From a checkpoint of a small image diffusion model.
Model: 48-pixel images, norm groupnorm, widths [96, 192, 288].
Training: 14200 steps, batches of 128.
Data: trained on retinal OCT scans (Kermany 2017), 98430 training examples, 18.5 epochs.
Rows from block 7 of a small image diffusion model, named by matrix and row number. Rows with one number belong to one channel. Each number is 500 + 25 x the weight over its row's rms, rounded and kept within 0 to 999. All counts start at 0. Numbers have three digits each. After the name is the row's rms in percent of the matrix's.
After each channel's rows are labels from the 100 images, of 14976 (inputs lightly noised), where the channel reaches its highest value: "responds to" is what is common among them. Only what is clearly more common there than usual is listed. The data: retinal OCT scans (Kermany 2017). In brackets: how many of the 100.
# convs0: first 3x3 conv (model.mid.1.convs.0.weight, 288x288x3x3, each kernel summed), inputs 192-287
# convs1: second 3x3 conv (model.mid.1.convs.1.weight, 288x288x3x3, transposed, each kernel summed), outputs 192-287

convs0.93 050:517507506543511514522534508521460509554486508500535441505545509485545510504488537507510484515499523471499512510518527504484494498557469487505493493469539509496521519510524493534550469493525507512516485502470487470512496562513490500501504490474489524483521499512502534491512503496471483526
convs1.93 045:500508436487515489493470461467504510475505493448473487474491515469492510517489461545489504490503513504453459514497486517500534478520464496456509518503481527513505487495495508459488524524458497483498499529506477506487462480548504501527483508520521475497458493476457484523456453489517479473
responds to: finding: choroidal neovascularization (62)

convs0.81 034:525486490470493505488479559491521520520506519508523487491523467492501499479492483463455482476490480486562496511491510499479473494498472509521513496484520474521509505488498538482465487498516530537499509502486452478464494515482552485496530497551519481470516498473504505492513471474500527546
convs1.81 025:490526486525524506527529476493496539452521515488480487512473528527517572530557497493507533508520532531481515522525500536530529488510508508501527521510461556526519503478490512453479497526512514501530517537527478512498495509535508485493537438501492476523484472513516503487503523481524509485
responds to: finding: choroidal neovascularization (59)

convs0.116 075:500489442499485483459510494492465498500485516465489512460508510454475523510481517515491509457503533500483493481509519522513534483488471506484504509511497511516505535500560509498479522509521515454499495501483499463473520500533480514508512503524465490481485508525556532524496481493529473488
convs1.116 092:444524475537519494507538470497469531458527502479498467491533524489476468505503490494519530502480544518474505499479485502528510456468488525492496477485463499540526507480449513466522481511513506484517509519497539477500487491522465449460518508495517494462498448508469486516476494496518483517
responds to: finding: choroidal neovascularization (59)

convs0.105 047:493502492506491507526504534518476533550463468506532470484503480488533483521493506493505507514490535470479520500513517500508480524535498500496491506471519533491493514516525480505544480473517498537536509492524496476530523491511486500528507522496506496536527462531498519487506464505482524518
convs1.105 033:491531439506502460459492454485479504479524483464491500475496504461481513473489486541496502494495525496451477504455460550495524464501480516454497525464468484486527480478473503476522511494488512484513506511525470496478497471560484477466488535533504464489495506510470521505435502516499493482
responds to: finding: choroidal neovascularization (74)

convs0.139 072:564512467528516524480516483513470505495489508522487525458515492472502514524482496507534533486528492494488482476537512515496554504496490538489507486508498531563511529500545509530529516485524522566487493491480509495464530518522486544525495509520513542520484472530521529479494486468494493487
convs1.139 080:427518476535523477485524473480468508451518484456489471464522515473482470521490480499514525488484530517465510507474466496523526463458480521495487480490446502538523489486446498456510479514509502497503503523495516482489486472517478446468509513519515499476475463506463490510475477498511510491
responds to: finding: choroidal neovascularization (62)

convs0.152 098:512495481482497484470487485501488490513508518512468522470502494485506531511504493499494495477516483496490486511510511495510494505470482478505526537508515510504495531521596494537485527494494485471484497510513505495485485483508493544522497507510499494499507515522551468515507481483497514477
convs1.152 095:443539479545524497507554473483494520468528499471516468514520526491484475497510510500529534506480540516492521505489476504518490460471490534507480482480458495539533500470455511471524470520514516468528505516495543491499493519511475442446531507488520496464500463507463487511491494498514504522
responds to: finding: normal (83)

convs0.118 066:531517468500522472490524502471494513494494505465471542459520497492486509539497495510538529493513493491481527507508498503507554505470486523511501518517475514534500532513502515520513560517519492545521491520486514484486518516519491546481496520548508507531494490510521506506489495484480492503
convs1.118 062:451520484537504495496523459492473527457538512458492463477514531464465463485475507501502522503487539517459506504490465499516510467471475510486499500471458511532528497475465491459520479527509511485536502532495524460489488494522462455454507519502517488470501454503462490503473474514528511513
responds to: finding: choroidal neovascularization (59)

convs0.206 056:509524496525528511486539499497496519473484508496459514468512529469503516514461501494533537476528514526495491454500474502489558528499495532505517488510496528569482490505472500521493520478550527579505500508474522480473502506523459526469472505528510497500470477515492520487510468489517474500
convs1.206 041:444490465534509465481534473490457507437523490488507466467497540473461468501471503509501525459464525524457511500472497484520531484462466511490480485486465485539523481476486505458547472499505507484491507529514528501490502480510471433471489510528507510480481444479447464501465493482498539513
responds to: finding: choroidal neovascularization (70)

convs0.267 158:564534494537532549512538507522475533541485509536512531496546536470526523520448499503543532514521531482496530476526523525486528512520448526513505504520519511524513532513514522519529539482546525564517493493480513490501523519485520541515496518515497515531496499530513544500511495489496498532
convs1.267 201:454516454515499474490494455461453502453511496459461471461499498461484467508495459522489497495495505512457491514490460499502532462463470515469506486495458503527503479494465479452507499494477495514493493522511500499477491476537499459475488511530538484486465462492464467510464475501506507495
responds to: finding: choroidal neovascularization (62)

convs0.10 042:506511502507496502497557470497498503524475437506528527516499540484494479494498469491505547489511487499483479490499504509532531518494478529473498461495481523506533471514430488500485474484544484577516474512487508516523497487511492468465477522472464491467467490480494560466522500479525444485
convs1.10 022:488523514489500504558507486488510491518512524481494471476471485493467517510459453502495471475495475527467497477481477527494514520530485482502536535484486482517514477487465503440512502524478503496469521513470448549451490494515521504495470482496507501498496494473520518513476469478543514515
responds to: finding: normal (79)

convs0.170 082:551510472511514514486541490517484508508483534507480518474487504469494531531463505518523515483516495500475502495514502509499539514498458512506532515527510525521503524505575511538501498511526516520495510486482497497477540512499509553532485502516498507511504520516555492499518499475508487491
convs1.170 087:438525471538519497497536454484462519451522499464496463480534540492464473501498492491512535496480527517483505503491477490506517459457478526503486465480446496538525488474445508453509480505513498499507505525491540473494497490521476453452502517508527495471483441506473485508474487502515507498
responds to: finding: choroidal neovascularization (91)

convs0.147 066:526522491502507505463481484494526513489523525499478519475514498534533498532511479538516496511557508501489492516502453497497556503435528526484483483522477510536469467516494499513492501486467484535493484521537470501489527500556493537507472507562537476531464470472450476481499472485467513491
convs1.147 030:488498525507496521494502514496489484487436453517501536477493518530490456502534498469457550490470519498545497486463527497479473486438529467512506478489461489458532523518503493547508499497535499469508493487503504487495481518461470483477501505479508497520470475531528512499529499490461466476
responds to: finding: choroidal neovascularization (68)

convs0.227 136:564529472523529515497528489529470529528480514526494541465515521460512548531478515498523541504512501490493511479522528513497541524508462513501524504520515521541506562510537529532514532499554503561517493492490499497472526506496503565515492495517497517518496509536557541486510493485501483506
convs1.227 183:450528459529505480495522470470458521449519492459476470476514512470481465501492481504512520494483524513465499509491465505511521454461476527487491469484453497538523490477451491461514485506504498508508492516502520484486495485527484448466495515512520493481474455497460481514467482500507504505
responds to: finding: choroidal neovascularization (88)

convs0.259 101:513548468533533533491510495519455537510488500503494496445535529472488505541473505520548546508510516507482529492536510524488574512485464531510502496525493526550507532495524539508532546497538519596546508496474520520481541528521519555512494536540501511515519489536530504492512497493491516506
convs1.259 118:444519454513505468487497466464452505449514486460460480467499496457481463502487462513493504494491508498461496498471454501506533451460470509479501463488455491537497482480460483464508497487489496510502489513497513497478490486528492459470490516516530492493474459494467477505459479503509510497
responds to: finding: choroidal neovascularization (94)

convs0.63 115:566532477540518532487555497535469518531470484519502521469522533461511512519463493486527544499510542495481513474516514494492547530524459518509515511505520499533514525518510525546539544487559504588517488501461503493488516518475497549504483539510475522519501487542528555504522500507495484525
convs1.63 153:447524447518511479503507461464462514440521499460477464470503508469482476504490460519496501490488515512459493507490460508508534453473470513474501486490461510535513486483464484450509491504487500503497497524513507500482491482540495447479490510522534487483471466486458473519460486504514507496
responds to: finding: choroidal neovascularization (80)

convs0.90 047:516502498492508477515464497486516490458534514517481507508490522534495503503539452508463522495500469499451461491478452488507500479438547502521491486494485490509530501461501493454505491454482490526511523493560476522504495468519488473470491471512512459485467454471466448492494508462481511493
convs1.90 033:517475554467475513491496553519538507520495493526522535501518475545524533509509522477551519518507482491543538477503506467518482527492520513529517492523503491468483488500486520532478480480537490533512486497518480512513516530468480530527489493464491534520538506510512534466539489508487520503
responds to: finding: choroidal neovascularization (64)

convs0.37 087:564512476527521534488560481510468509506475492515515516490521531457486503513475516506514534489505525488494517464498477483495539522546440520527512492495512496513511526523481520538528528501585502583516462489446495498472533517493496540503497489490474522508488489504512572494515506480496466504
convs1.37 092:445524453519514471491496464466461508462513499472476463477506516464484479499490456509506508493493510513452486505497464512511534444476462522475501504499461516520514480491476479439514497507486494497500502532505497496472488475545498455480492504518533477486466477498462477507466477504512494492
responds to: finding: choroidal neovascularization (65)

convs0.171 107:526532491535517516476535484514467533504506491494483531455520510490492524522474511505532534491504520496502516480523519522514566515504476519504507524511521520559505549489561513530535513498556513557530494516494508499490524521516497535523495532534500512513508507527546520485518482500481483506
convs1.171 141:448524464530513477501516458476456517455519492454491464479515510474482469502494474513511514493482520510461500502487462499515529462461475527479496475485448503538520483484450498454511478512502504495511503526498523493485486482524483447464509521509521485478473461493458477510472485505516503506
responds to: finding: choroidal neovascularization (95)

convs0.109 072:538503476527508495492572495512468545516450471505516512487510490457495518519461511497519540491505532505487490465498515506498548512563457524523513485506505516523507507512498507512505547481579504549513497513469506486464501506480506525495501528533468529506499491510525591487512469487506468521
convs1.109 079:444533447529512473506509459462457513450519496457480457474498524471484481500497480511506506491485531513455507517495454516526521450474473526491492492482465518544515491462460509444516489509480496492506503527499512509487485489545487457470498524506520461474480467497465460507466486502515505497
responds to: finding: choroidal neovascularization (66)

convs0.226 138:557535487530550525504548500515477533511485516519514523469537541467511512520458490506551560500507525495477527477534514518496559506524454533515522505527496519549532526494509528512548533500575530593538499506471509486484530510505504553514503529524500520535499504525517547500522484504497479520
convs1.226 157:453516457513498477486494460468446503449504483456460479457494490462481453506491462508499506497489509502464494501482455506498530458452474516477493470491451495531501477488459478454505498488491492520488493511509508488483491483525496453473479513525530495491461464488462478507467480495502507490
responds to: finding: choroidal neovascularization (76)

convs0.232 147:566531489530538529494531513528477517517465512527515533468531530463503521517446514496540541499512517510494519457528525518499526518514456520516538510518509512524517534518513522527517531495548504582535490487465507489475522514494509557526504527507488511527509514525519543503523485502516471505
convs1.232 178:448523460514503472493506463468452512445520498461473470455504507466486456511490465509500506499492513504465501506487462508504526461457468522480487474486453494532502488483451478452511491492496494514496496520522507489484495479525498453475485526519528491484465460495469469504467482499507507495
responds to: finding: choroidal neovascularization (81)

convs0.83 089:458522515523503507505448530497528522503529514509478474508497498544538496540518501532516483509471487493486517514518505537462513486476493500490528502519474545511494521467548508440516500475509488566502494501490488474486536506515512544519476517511541484532482479508491437473488448469479525502
convs1.83 042:514524481487482457468491445486478487477503508450433517480509468482489466506502498535457462510473489488504487505467431501505537494473468501469539494481473487505485467503467443466466501482453533515471482504505510511464487471511526512511476521557518499498474501462489456529487490518497508503
responds to: finding: normal (79)

convs0.99 087:479523485513534489518504524511486519543501497523506494488501492485515533513468487518498503519480493494495503507516512513471485495542479476487501482514534506516471526447497492471536496485552496501483484481501488491497494513508493517488477495510499490490459499527517588487493503487492500499
convs1.99 045:462525501510493490487532483460508512446523506461466496471551496500502477519506451460535535461492486493487497526500452488505508476426497503523454482478453499529517492484444519485492453490498494525502491506507504502493492492511513468468470490503514527495469470523462463499474528468469522494
responds to: finding: diabetic macular edema (28)

convs0.168 057:531528521523530508493508537457539530513497510513519529494484493517539481507489452518502534494512500515460501543525451515491568519475531502504508458542497489529497479509472481485506531470505486557479474495494463511517522500523507524514497499531498474522430485480453526487485468468478483496
convs1.168 033:541501514455478513488510531511545466531488487543495543493503503544514475508517518476501500496530495485531514502506506477446479521490537491502488472467531483472473547534512507540479486515540491512495471478513510470489530546457497528514516491485503505528490490538542529463529512486461482485
responds to: finding: choroidal neovascularization (65)

convs0.278 073:538471466472483493474517517498476485507465485513480500478480481444476530489464508503446502465518468500469491481484527498523512502494467487517528520497541504472502534518543500516472520499512502535473480494471474475478494477513543523518492499492470481506483542508559545489509495515490469483
convs1.278 077:446535489545523494511550485480487525461538505486511468498545530499475475502501490493530533519492533517491523519488491509508507474479511513500487473489452500536528509474452521477530470531535510504536499510499540482508505508494464429464511512486497498478495453517457496507497484491518500510
responds to: finding: diabetic macular edema (28)

convs0.100 110:538490496494503501507492531534504485534490496522498510498478484486519545527484506519468484522517484488497509511507512505479476534532485458495532500518526518472476532504545504536503517494492478459487496468506477504504503506493496538517499482497497487513499517508518543467503496486496498475
convs1.100 066:450541508534521491495535479473481489455542514460481480498537530503483460515512471489527526478487527510502517502499483496511510466451498530512483454478457485541538500471459494477521459478523506510501507518512529498486508484512480420466492519501511506472488452499471464488472519497499523494
responds to: finding: diabetic macular edema (30)

convs0.175 116:532483473524507511489559526503461532508458493514540491489522509457493479486464507486511544486488530479489500461494498494513512507566456539535507494486539500518525517515479501531516525491573510545502500509451504488494501493489502495502511526524477493498507507506528599509497486509528484541
convs1.175 122:454520459526510479510513452472465507455527516464469464476509516474489470507500458524493504492498520515453494517500460513507530458472467522470486493501466503533509479486473485451520495497487493511493513534519510502491481476544496462469489510522535479473474458498467466512460469505515521502
responds to: finding: choroidal neovascularization (60)

convs0.271 087:520508458531501522513560504522459553545463490503537505495532527453507511495457530484520552498507519488490515481513516507509545511565459523518504499479533508551538557518512507519538544489591531574513499503464512496487511488490498506488502542515480517508512489539529598503523480490491489534
convs1.271 095:447520452517515460510498452470461504462513493466472469474494510454480475503488470522501490491492512506450493515499455520517533460473458512468493492504468511535502482478472490438508504506481501497495500522495506491480476475534494469479496509519525477484470472485459467516457468508514514495
responds to: finding: choroidal neovascularization (76)