From a checkpoint of a small image diffusion model: norm groupnorm, activation silu.
Rows from block 3 of a small image diffusion model, named by matrix and row number. Rows with one number belong to one channel. Each number is 128 + 24 x the weight over its row's rms, rounded and kept within 0 to 255. All counts start at 0. After the name is the row's rms in percent of the matrix's.
After each channel's rows are labels from the 100 images, of 14976 (inputs lightly noised), where the channel reaches its highest value: "strongest on" is what is common among them. Only what is clearly more common there than usual is listed. The data: retinal OCT scans (Kermany 2017). In brackets: how many of the 100.
# convs0: first 3x3 conv (model.enc.1.0.convs.0.weight, 192x192x3x3, each kernel summed), inputs 96-191
# convs1: second 3x3 conv (model.enc.1.0.convs.1.weight, 192x192x3x3, transposed, each kernel summed), outputs 96-191

convs0.54 122 [ 90 142 144 132 109 134  86 140 105  90  85  92 112 101 111 135 138 116 105 120 144 117 129 106 135 122  87  55 102 154  95 118 108 128  87  88  99 107 123 108 100  94 109  64  78 124 111  90  58 102 106 119 106 101 106 142  88  96 108  99  70 134  76 130 105  90  85  84  95  82 146 108 135 118 133  96 100 130 139 125 114 100 114 123 129 146 144 130 112 140 109 117 120 135 145 118]
convs1.54 089 [124 140 113 155 141 140 133 103 132 159 153  85 136 118 157 130 118 118 162 118  93 139 133 124 103 128 122 184 132 143 140 138 135 120 114 109 110 133 124 138 160 122 119  78 129 125 106 116 146 109 130 141 122  98 123 147 121 160 121 152 107  60 117 131 154 161 170 123 140 172 147 153 128 153 124 161 156 109 111 131 155 120 154 152 153 120 118 148 135 138 153 106 172 108 106 124]
strongest on: finding: choroidal neovascularization (65)

convs0.78 087 [126 121 151 172 122 115 103 111  66 122 132 118 128 132 145 146 143 112 100 168 155  78 135  88 135 108  97 103 115 118 118  94 101 117  92 106 132 132 122 119  96 121 115  95 118 135 184 132 104 114 167 137 195 125 122 134  79 115 145 130 130  89 100  91 142 129 122 127 103 135 140 123 121 134 156 122  98 109 160 135 123 113 101 132 102 110 116 105 141 111 142 162 113 104 135 137]
convs1.78 081 [ 87 129 115 177 122  92 149 110 137 143 118 143 147 161 140 115 127 109 135 141 150 120 125 152 126 107 125  73 128 128 120 112 114 103 108 125 132 120 122 111 107 132 142 140 114 147 107 123 166 121 131 131 194 176 122 152 168 165 145 127  96 132 127 146 158 179 154 160 132  96 119 164 104 105 114 141 123  96 119 111 155 137 115 115  80 105 100 142 129 119 148 141 166 145 164 161]
strongest on: finding: diabetic macular edema (72)

convs0.93 068 [ 79  87  91 104 100  94  86 132 181 138 171  77 119  71 108 113 120 128  98 118 133 141  81  86 136 150 108  86 154 115 191 130 112 145 129 123 144 107 156 154 131 137 122 133 129 124 178 132 113 129 113 133 193  90 138 130 135 125 134 122 107 119 150 143 167 115 134 111 163 149 110 142  82 124 120 168  75 122 126 111 158 121 156 101 136 122 108 132 134 131 127 116 171 142 142 138]
convs1.93 068 [116 134 106  91 144 130 117 151 134 128 106  36 134  97 122 146 129 131 117 123 127 111 129 140 111 123 125 141 134 128 135 153 122 120 126 132 142 172 133 102 118 155 118  66 106 155  94 126 123 134 105 138 151 132 114 132 106 133 144 157 157 121 130 137 103 104 170 180 133 127 106 111 126 143 166 134 125 134 118 148  76 119 109 133 126 131 150  97 153 123 165  87  97 106 137 116]
strongest on: finding: diabetic macular edema (49)

convs0.152 145 [148 108 130 141 132 115 137 142 135 134 121 140 113 120 141 127 120  96 124  78 140  93 119 107 115 129 114  78 129 146 136 107 105 111 113 153 124 160 126 106 116 169 134 111 132 137 107 150 172 169 131 143 138 150 156 113 115 133 121 154 101 138 150 129 133  93 113 136 114 127 127 101 121  69 129  92 114  89  99  78 115 123 107 127  64  90 117  77 146 105  80 103 117  99 136  92]
convs1.152 133 [117 146 124 142 116 143  74 145 108 143 117 118 145 162 134 138 149 162 148 117 131 131 153 134 141 119  82 147 127  93 139 146 125 101 110  92 114  92 130 108 135  93  77 132 108 142 136  94 100  99 161 116 141 107  74 176 129 142 140 159 135 167 122 139 134 138 154 125 155 123 171 111 101 124 148 159 128 134 162 158 147 123 170 155 148 135 161 108 165 138 145 121 169 139 114 142]
strongest on: finding: normal (81)

convs0.180 071 [114 151  82 108 100 137 149  95 151 128  86 136 137 113  88 145 144 132 117 129 103 127 147 149 118 138 156 120 109 141  91 116 129 114 138 120 127 170 143 131 114 139  86 169 103 120  61  91 140 113 132 108  70 171 147 165 160  80 120 108  98 198 132 130 115 112 122  44 160  86 188 111 125 156 110  94  91 154 133 161 108 131 118 161 173 144 155 158  89 151 145 121 129 154 129 134]
convs1.180 074 [140 112 160 119 150 113 135  95 130 131 122  59 133  83 141 114 112 106 146 106 128  95  88 116 111 132 131 117 118 152 117  98  90 132 103 164 112  95 109 141 137  78 125  54 138 112 115  87 127 164 125 119 106 114 121 100  91 164 100 107 104 123 142 148 128 146 102 130  96 177 137 149 113  92  79  89 133 116 105  94 140 124 134 114 130 136  86 116  85 116 112 126 118 126 137 107]
strongest on: finding: normal (80)

convs0.160 102 [ 87 116 119 100 132 125 115  74 134 141 102 110 113 115 113  87 109 122 141 116  99 126 102 136 115 125 117 159 110 119  91 110 153 132 143 102 108 174 111 141 130 167 111 133  77 124 119 115 115 108 107 117  92 162 127 122 167  96 126  99 127 114 108 121 113 144 107 165 123  88 107 142 136  93 114  75 132 112 111 111 100  78  98 112 106 106  86 137 103  94 115 150 146  99 108 103]
convs1.160 106 [126 170 116 135 113 116 131 135 111 165  61  90 166 128 131 134 144 131 130 121 144 126 134 134 137 112 107 121 155 123  98 147 128 129 100 119 129 109 163 136 101 118  96  82 102 130 130 146 147 101 124 101 140 119 130 149 144 111 151 131 118 156  96 113 120 125 123  77 135 131 156 119 137 113 130 125 124 127 123 104 110 144  94 153 150 151 126  94 118 134 144 117  56 158 169 110]
strongest on: finding: normal (87)

convs0.0 065 [117 129 103 136 116 113 128 147  81 149 117 118 145 119 145 145 156 139  99 114 170 139 102 146 131 140 184 131 112 123 170 129 141 120 120 160 124 180 149 122 132 128 115 117 139 147 141 122 177 146 124 137 122 164 132 110 192 129 126 125 136 103 203 122  96 121 123 114 132  95  79 130 124 122 134 103  55 143 129 132 148 109  98 143 134 122 142 143 138 136 138 149 172  97 164 123]
convs1.0 065 [139 132 142  96 124 132 135 104 157 104 117  40 103  69 116 134 116 122 103 121 138 123 112 117 117 110 119 139 105 137 119 122 157 134 125 156 133 112 132 158 127 145 142  53 120 101 122 145 107  95 153 101 136 115 116 128 107 139 145 110 148 113  67 131 117 130  88 135  98 156 168 157 118 111  96 140 113 131 136 113 114 129 143  87 133 133 116 153  90 120 136 153  46 112 140 115]
strongest on: finding: diabetic macular edema (36)

convs0.189 126 [159 125 158 167 118 147 136 135 111 140 121 165 135 131 110 113 139 124 114 138 109  88 131 137 119 127 122 143 120 116  63 133  99 107 133 134 122 144 126 110 130 172 147 129 142  96  96 103 121 111 129 118  87 105 122 113  65 125 133 119 147 132  83 113  95 131 107  81 100 121 119 108 131  93 147 116 135  88 116 107 132 148  72 124 113 111 117 102 148 132  83 105  95 100 131 137]
convs1.189 120 [106 127 122 109 134 133 154 119 144 104 114 135 123 134 142 131 127 136 153  98 160 129 130 135 115 114 125 113 116 141 136 125  82 141 127 136  84 140 107 114 117 180  83 154 145 135  76 112 146  83 126 150 108 171 127 124 177 126 113 134 123 119 173 133 161  99  86 186 158 102 189 117 114  94 142 109 138 121 123  98 145 125 116 126 187 155 115 128 118 134 112 106 150 148 144 106]
strongest on: finding: choroidal neovascularization (66)

convs0.136 140 [121 120 118 172 130  72 135 112 121 111 137 125 123 139 103 115 112 115  97 168  82 110 112 127 124 108 148 139  85 132  91 117 129 144  87 114 136 146 108 120 124 156 170 112 132 127 153 135 101 126 125 121 154 127 111 127  86 129 132 133 133  93  83 122 182 139 129 148 135 154 150 117 178 145 129 131  91 131 141 134 135 107 100 133 124 113 117 106 128 103 143 144  94 133 133 141]
convs1.136 121 [104 143 154 153 132 160 187 174  84 126 101 133 133 121 143 139 132 118 137 156 145  65 152 141 119 142  88 135 122 158 169 108 118  84 176 118 145 125 145 123 125 131  99 122 121 151 128 126 148  82 116 126 121 129 168 151 128 143 129 136 138 127 148 133 129 144 123 160 113  66 152 137 166  83 189 162 127  90 135 113 113 123 187 102 134 116 119 144 163 139 132 121 171 122 128 122]
strongest on: finding: diabetic macular edema (52)

convs0.167 124 [126 118  91 135 103 122 117  86 162 108 107 111 124  71  97 105  90 109  84 128  86 122  97 112 111 113  97 103  66 122 126 119 102 134 117 131 141 113 117 104 122 120 119 133  83 103  91 125 107  92 124 106 107 132 107 127  96  91 128  89 110 165  85 119 119 123 126 108 127 128 140 113 128 140 102 164 132 132 142 146 132 137 160 116 166 135 119 145  75 121 106 189 119 135 119 151]
convs1.167 118 [156 122 156 109 168 116 137 133 114 187 136  17 143  80 163 145 149 118 174 137 134  92 121 148 121 133 141 135 145 147 149 144 137  91 130 136 128 106 129 156 172 100 157  57 125 145 140 114 116 155 131 129 114 144 131  91 116 191 117 126 101 145 146 134  95 117 147 147 122 116  71 158 112 126 114 143 104 122 125 129 153 142 136 119 139 126 118 154  74 131 171 146 115 123 144 128]
strongest on: finding: choroidal neovascularization (73)

convs0.138 088 [105  98 131 124 134  93  66  86 104  90 122  80  99 104 135 112 107 110 113 140 135 117 109  97 132 112 114 100 133 123 163 108 124 145  92  88 119 109  85  92  93 105 115  73  77 130 151 140  73 106  90 122 137  67  77 121 116 105 137 105 111 104  92  96 117 118 136 175 104 126 113 109 101 111 138 104 139 144 137 121 125  79 160 121 139 114 131 129 154 130 123 139 172  92 117 140]
convs1.138 087 [136 151 118 101 146 138 164 113  94 148 140  88 148  91 121 142 149 162 163 131 105 150 128 154  95 126 111 155 127 149  94 175 118 120 111 118 114 155 140 137 141 115 103 130 115 124  77 161 135 138 156 132 131 133 110 147 108 154 110 145 126 123 108 152 145 144 134  93 153 155 156 170  90 139 154 163 130 100 109 112 130 167 129 143 161 160 115 120  95 131 171 142 118 161 124 101]
strongest on: finding: diabetic macular edema (29)

convs0.90 085 [ 74 114 123  84 102 120  85 122 157  97 127 128 117 157  79 135 153 131  92 157 146 158 133 110 153 154 161  88 148 140 101 134 134 152 161 107 126 107 142 126 126  92  92 174 114 163 131 113  85 127 145 160 195 117 139 168 148 121 145 142 131 165 160 136 188 120 146 108 145 135 174 100 141 164 116 114 118 156 154 139 140  97 108 145 173 139 140 134 108 131 167 134 101 118 136 151]
convs1.90 099 [147 116 117  90 139 118 102 101 122 119 109  21 115  72 129 121  89 136 136 111 119 114 105 112 110 120  94 145 106 142 152 101 147 124 110 139 134 121 124 134 111 128 119  26 106 113 138  96 113 108  93 114 132  79 136 105  91 161 111 101 116 112 111 131 135 108 133 133 124 130 143 137 134 122 106  75 127 113  90 121  87 128 165 120  83 117 121 106 109 106 121  95 143 103 129 122]
strongest on: finding: choroidal neovascularization (93)

convs0.123 088 [116  98 100  76 112  80 106 100 143 122 147  97 102 108 100 123 116 105 116 124  98 112  93  99 135 131 165 114 183 154 161 108 118 125 141  87 138  97 149 137 126  83 109 122  84 119 156 110 102 119 104 137 136  82 119 146 106 109 130 128 123 108 105 148 176 120 127 137 156 170 151 108 126 153 112 100 139 147 120 118 116 101 126 132 165 130 134 125 130 116 189 119 129  98 112 145]
convs1.123 061 [126 132 147 115 150 150 166 142  57 137 155  71 126  92 129 141 152 131 137 104 152 102 121 140 121 162 110 133 141 179 143 127 100 110 129 110 125 135 139 173 149 116 109  91 107 151  82 139 135 161  95 127 109 125 103 117  83 160  94 111 120  95  88 140 103 113  97 122 105 114  74 159 141  76 135 163 142  89 126 135 118 153 171 155 151 158 129 143 107 142 157 130 115 162 119 138]
strongest on: finding: choroidal neovascularization (61)

convs0.72 060 [ 82 102 117  97 101  94  93 154 148  91 117  90 105  79 124 146 148 115  81 118 206 121  93 102 164 153 163  81 147 120 231 158 130 139 135 109 131 177 171 143 108 154 101 129 100 152 180 137 128 108 161 167 158 122 134 153 117 106 149 134  95 111 156 139 149 109 136 118 185 129 135 103 102 146 107 124  67 142 138 122 151 103 101 117 139 150 139 119 112 135 145 130 138 121 132 136]
convs1.72 061 [109 138 126  80 153 123 100 130 105 139 115   0 125  74  97 140 121 126 123 122  80 136 131 154 100 104 121 145 120 133 116 146 155 126 134 122 142 144 125 114 139 144 121  51 134 133 115 124 112 104 124  97 160 151 115 116 124 152 130 147 155  96 148 137 125 103 166 143 121 116  52 146 119 117 128 115 131 127 100 117 125 121 125 126 105 145 141 111 137 117 153  85 107 105 124 128]
strongest on: finding: diabetic macular edema (53)

convs0.186 070 [115 136  93 114 117  84 119 121 110 139 149 115 130  74 104 120 124 122 118 126 110 108 113 116 111 125 129 108 103  94 103 109 131 124 129 130 115 132 140 141 108 165  77  91 113 118  84 110 128 161 113  95  84 137 108 109  81 105 101  80  93  71  99 115 115 111 107  83 114  68  78 121 133 134 122 123  76 129 146 126 139 117 102 128 113 146 150 145 115 148 137 123 161 118 162 120]
convs1.186 079 [122 140 128  81 153 129 112 133 145 156  67  54 142  94 146 144 151 130 144 106 101  77 127 141 125 112 159 141 125 123 123 162 104  89 124 155 133 153 121 112 151 139  87 112 119 143 133 122 168 185 133 118 112 170 115 111 135 113 112 121 132 142 172 115  69 110 117 128 106 171 147  99 133  95 118 122 144 143 112 128 111 139 113 155 171 134 132 136 119 120 103 124  91 137 123 122]
strongest on: finding: normal (85)

convs0.171 128 [140 108 161 107 119 135 135 126 115 117 107 129 122 109 144 117 103 106 139 113 152  94 111 115 113 123  72  82 102 147 121  93  95 103 128 151 132 118 126 122 100 120  95 107 136 121  96 125 118 145  99 135 106 101 139 126 122 105 125 116 112 119 138 118 139  99 102 118 116 110 133 100 124  54 134 131 115  88 133  82  83 124 130 100  98 123 110 111 107 113  86  90 110 119 139  89]
convs1.171 122 [125 147 158 159  99 135 112 157 123 125 100 141 144 165 121 124 137 153  97 117 137 121 149 127 161 122 140 132 161 113  92 151 104 105 110 120 121 142 141 105 128  92 115 115 127 157 159 114 118 167 136 142 120 136 108 163 172 146 154 134 145 171 189 143 125 126 136  85 120 151 165 102 163 134 195 159 165 142 148 150 136 131 137 161 106 109 134  75 166 148 160 135 118 145 133 152]
strongest on: finding: normal (78)

convs0.134 093 [146 135 140 101 173 127 132 138  85 123 103 143 117 130 165 162 161 108 122 141 175  93 134 128 140 110 163 126 156 152 185 109 102 125 101  98 109 144 131 110 106 100 102 128 114 151 182 119 154 127 146 131 150 168 141 150 121 119 122 133 133 118 102 121 144 106 122 180 141 156 169  99 115 128 125  81 148 112 131 119 123 107 113 161 122 154 143 110 115 119 150 107 121  87 124 152]
convs1.134 076 [ 99 126 131 154 141 129 171 139 130 115 172 207 121 115 101 136 135 158 123 145 161 160 135 142 141 152  85 133 127 169 121 140 151 140 149 108 141 130 146 173 161  92 155 134 120 142  96 131 118 169 118 129 130 108 105 144 113 185 115 113 146 127 159 152 148 141 140 134 118  76  88 174 117  98 106 151 143  92 145 142 138 139 132 105 123 136  95 160 135 126 168 130 159 142 128 130]
strongest on: finding: diabetic macular edema (32)

convs0.181 103 [112 139  89 174 104  71 122 102 131 104 150 105 150 131  86 132 138 171  81 129  75 167 127 169 141 118 167 141 108 124 110 153 164 131 141 100 128 168 129 142 152 140 179 135 146 119 104 130 123  81 132 105  86 151  94 130 155 150 134 148 134 164 111 133  98 151 141 124 157  86 129 136 131 153 112  90  58 142 120 138 141  97 127 126 150 122 134 147 128 120 162 155  96 126 110 117]
convs1.181 128 [102 132 126 125 140 114 127 111 148 153  83  69 128  97 155 124 100  80 168 126 131  78 123 100  90 115  76  94 120 136 116  85  70 108 107 151 130  73 116 122 109 105  89  81 132 110  93 104 144 136  97 119 108 112 149  92 124 132 107 120 130 101 115 118 125 119  99 102  97 125 127 116 137  69 112  96 112  94 118  87 107 120 133 119 124 115 119 122  96 118  92 116 123 127 165 119]
strongest on: finding: choroidal neovascularization (69); finding: diabetic macular edema (29)

convs0.27 103 [108 108 111 124 109  72  75  86 125 141 160 106 132 124 114 109  85 107 110 144  89 120  93  98 114 135  89 113 167 130 155 115 115 135 113  77 162  75 152 132 134 114 108  82  86 101 160 127  76 101 126 136 189  80 106 123 103 118 143 127 123  93  90 127 152 133 135 143 144 185  87 134 131 136 123 141 117 116 137 116 136  86 175  85 159 105 111 139 157 121 138 135 131 152 147 120]
convs1.27 085 [110 118  90  89 162 154 138 152  97 163 129 104 126 129 154 132 153 122 167  99 124 112 123 143 114 136 148 157 141 144 147 150 117 108 140 122 116 151 126 122 152 106 107 117 151 166  79 134 143 167  92 119  97 145  88  87  96 134  99 136 119  88  90 115  99  82 114 135  92  86  93  91 155 134 156 144 143 140 111 134 130 135 120 181 124 141 144 141 112 139 162 133  96 141 133 153]
strongest on: finding: choroidal neovascularization (60)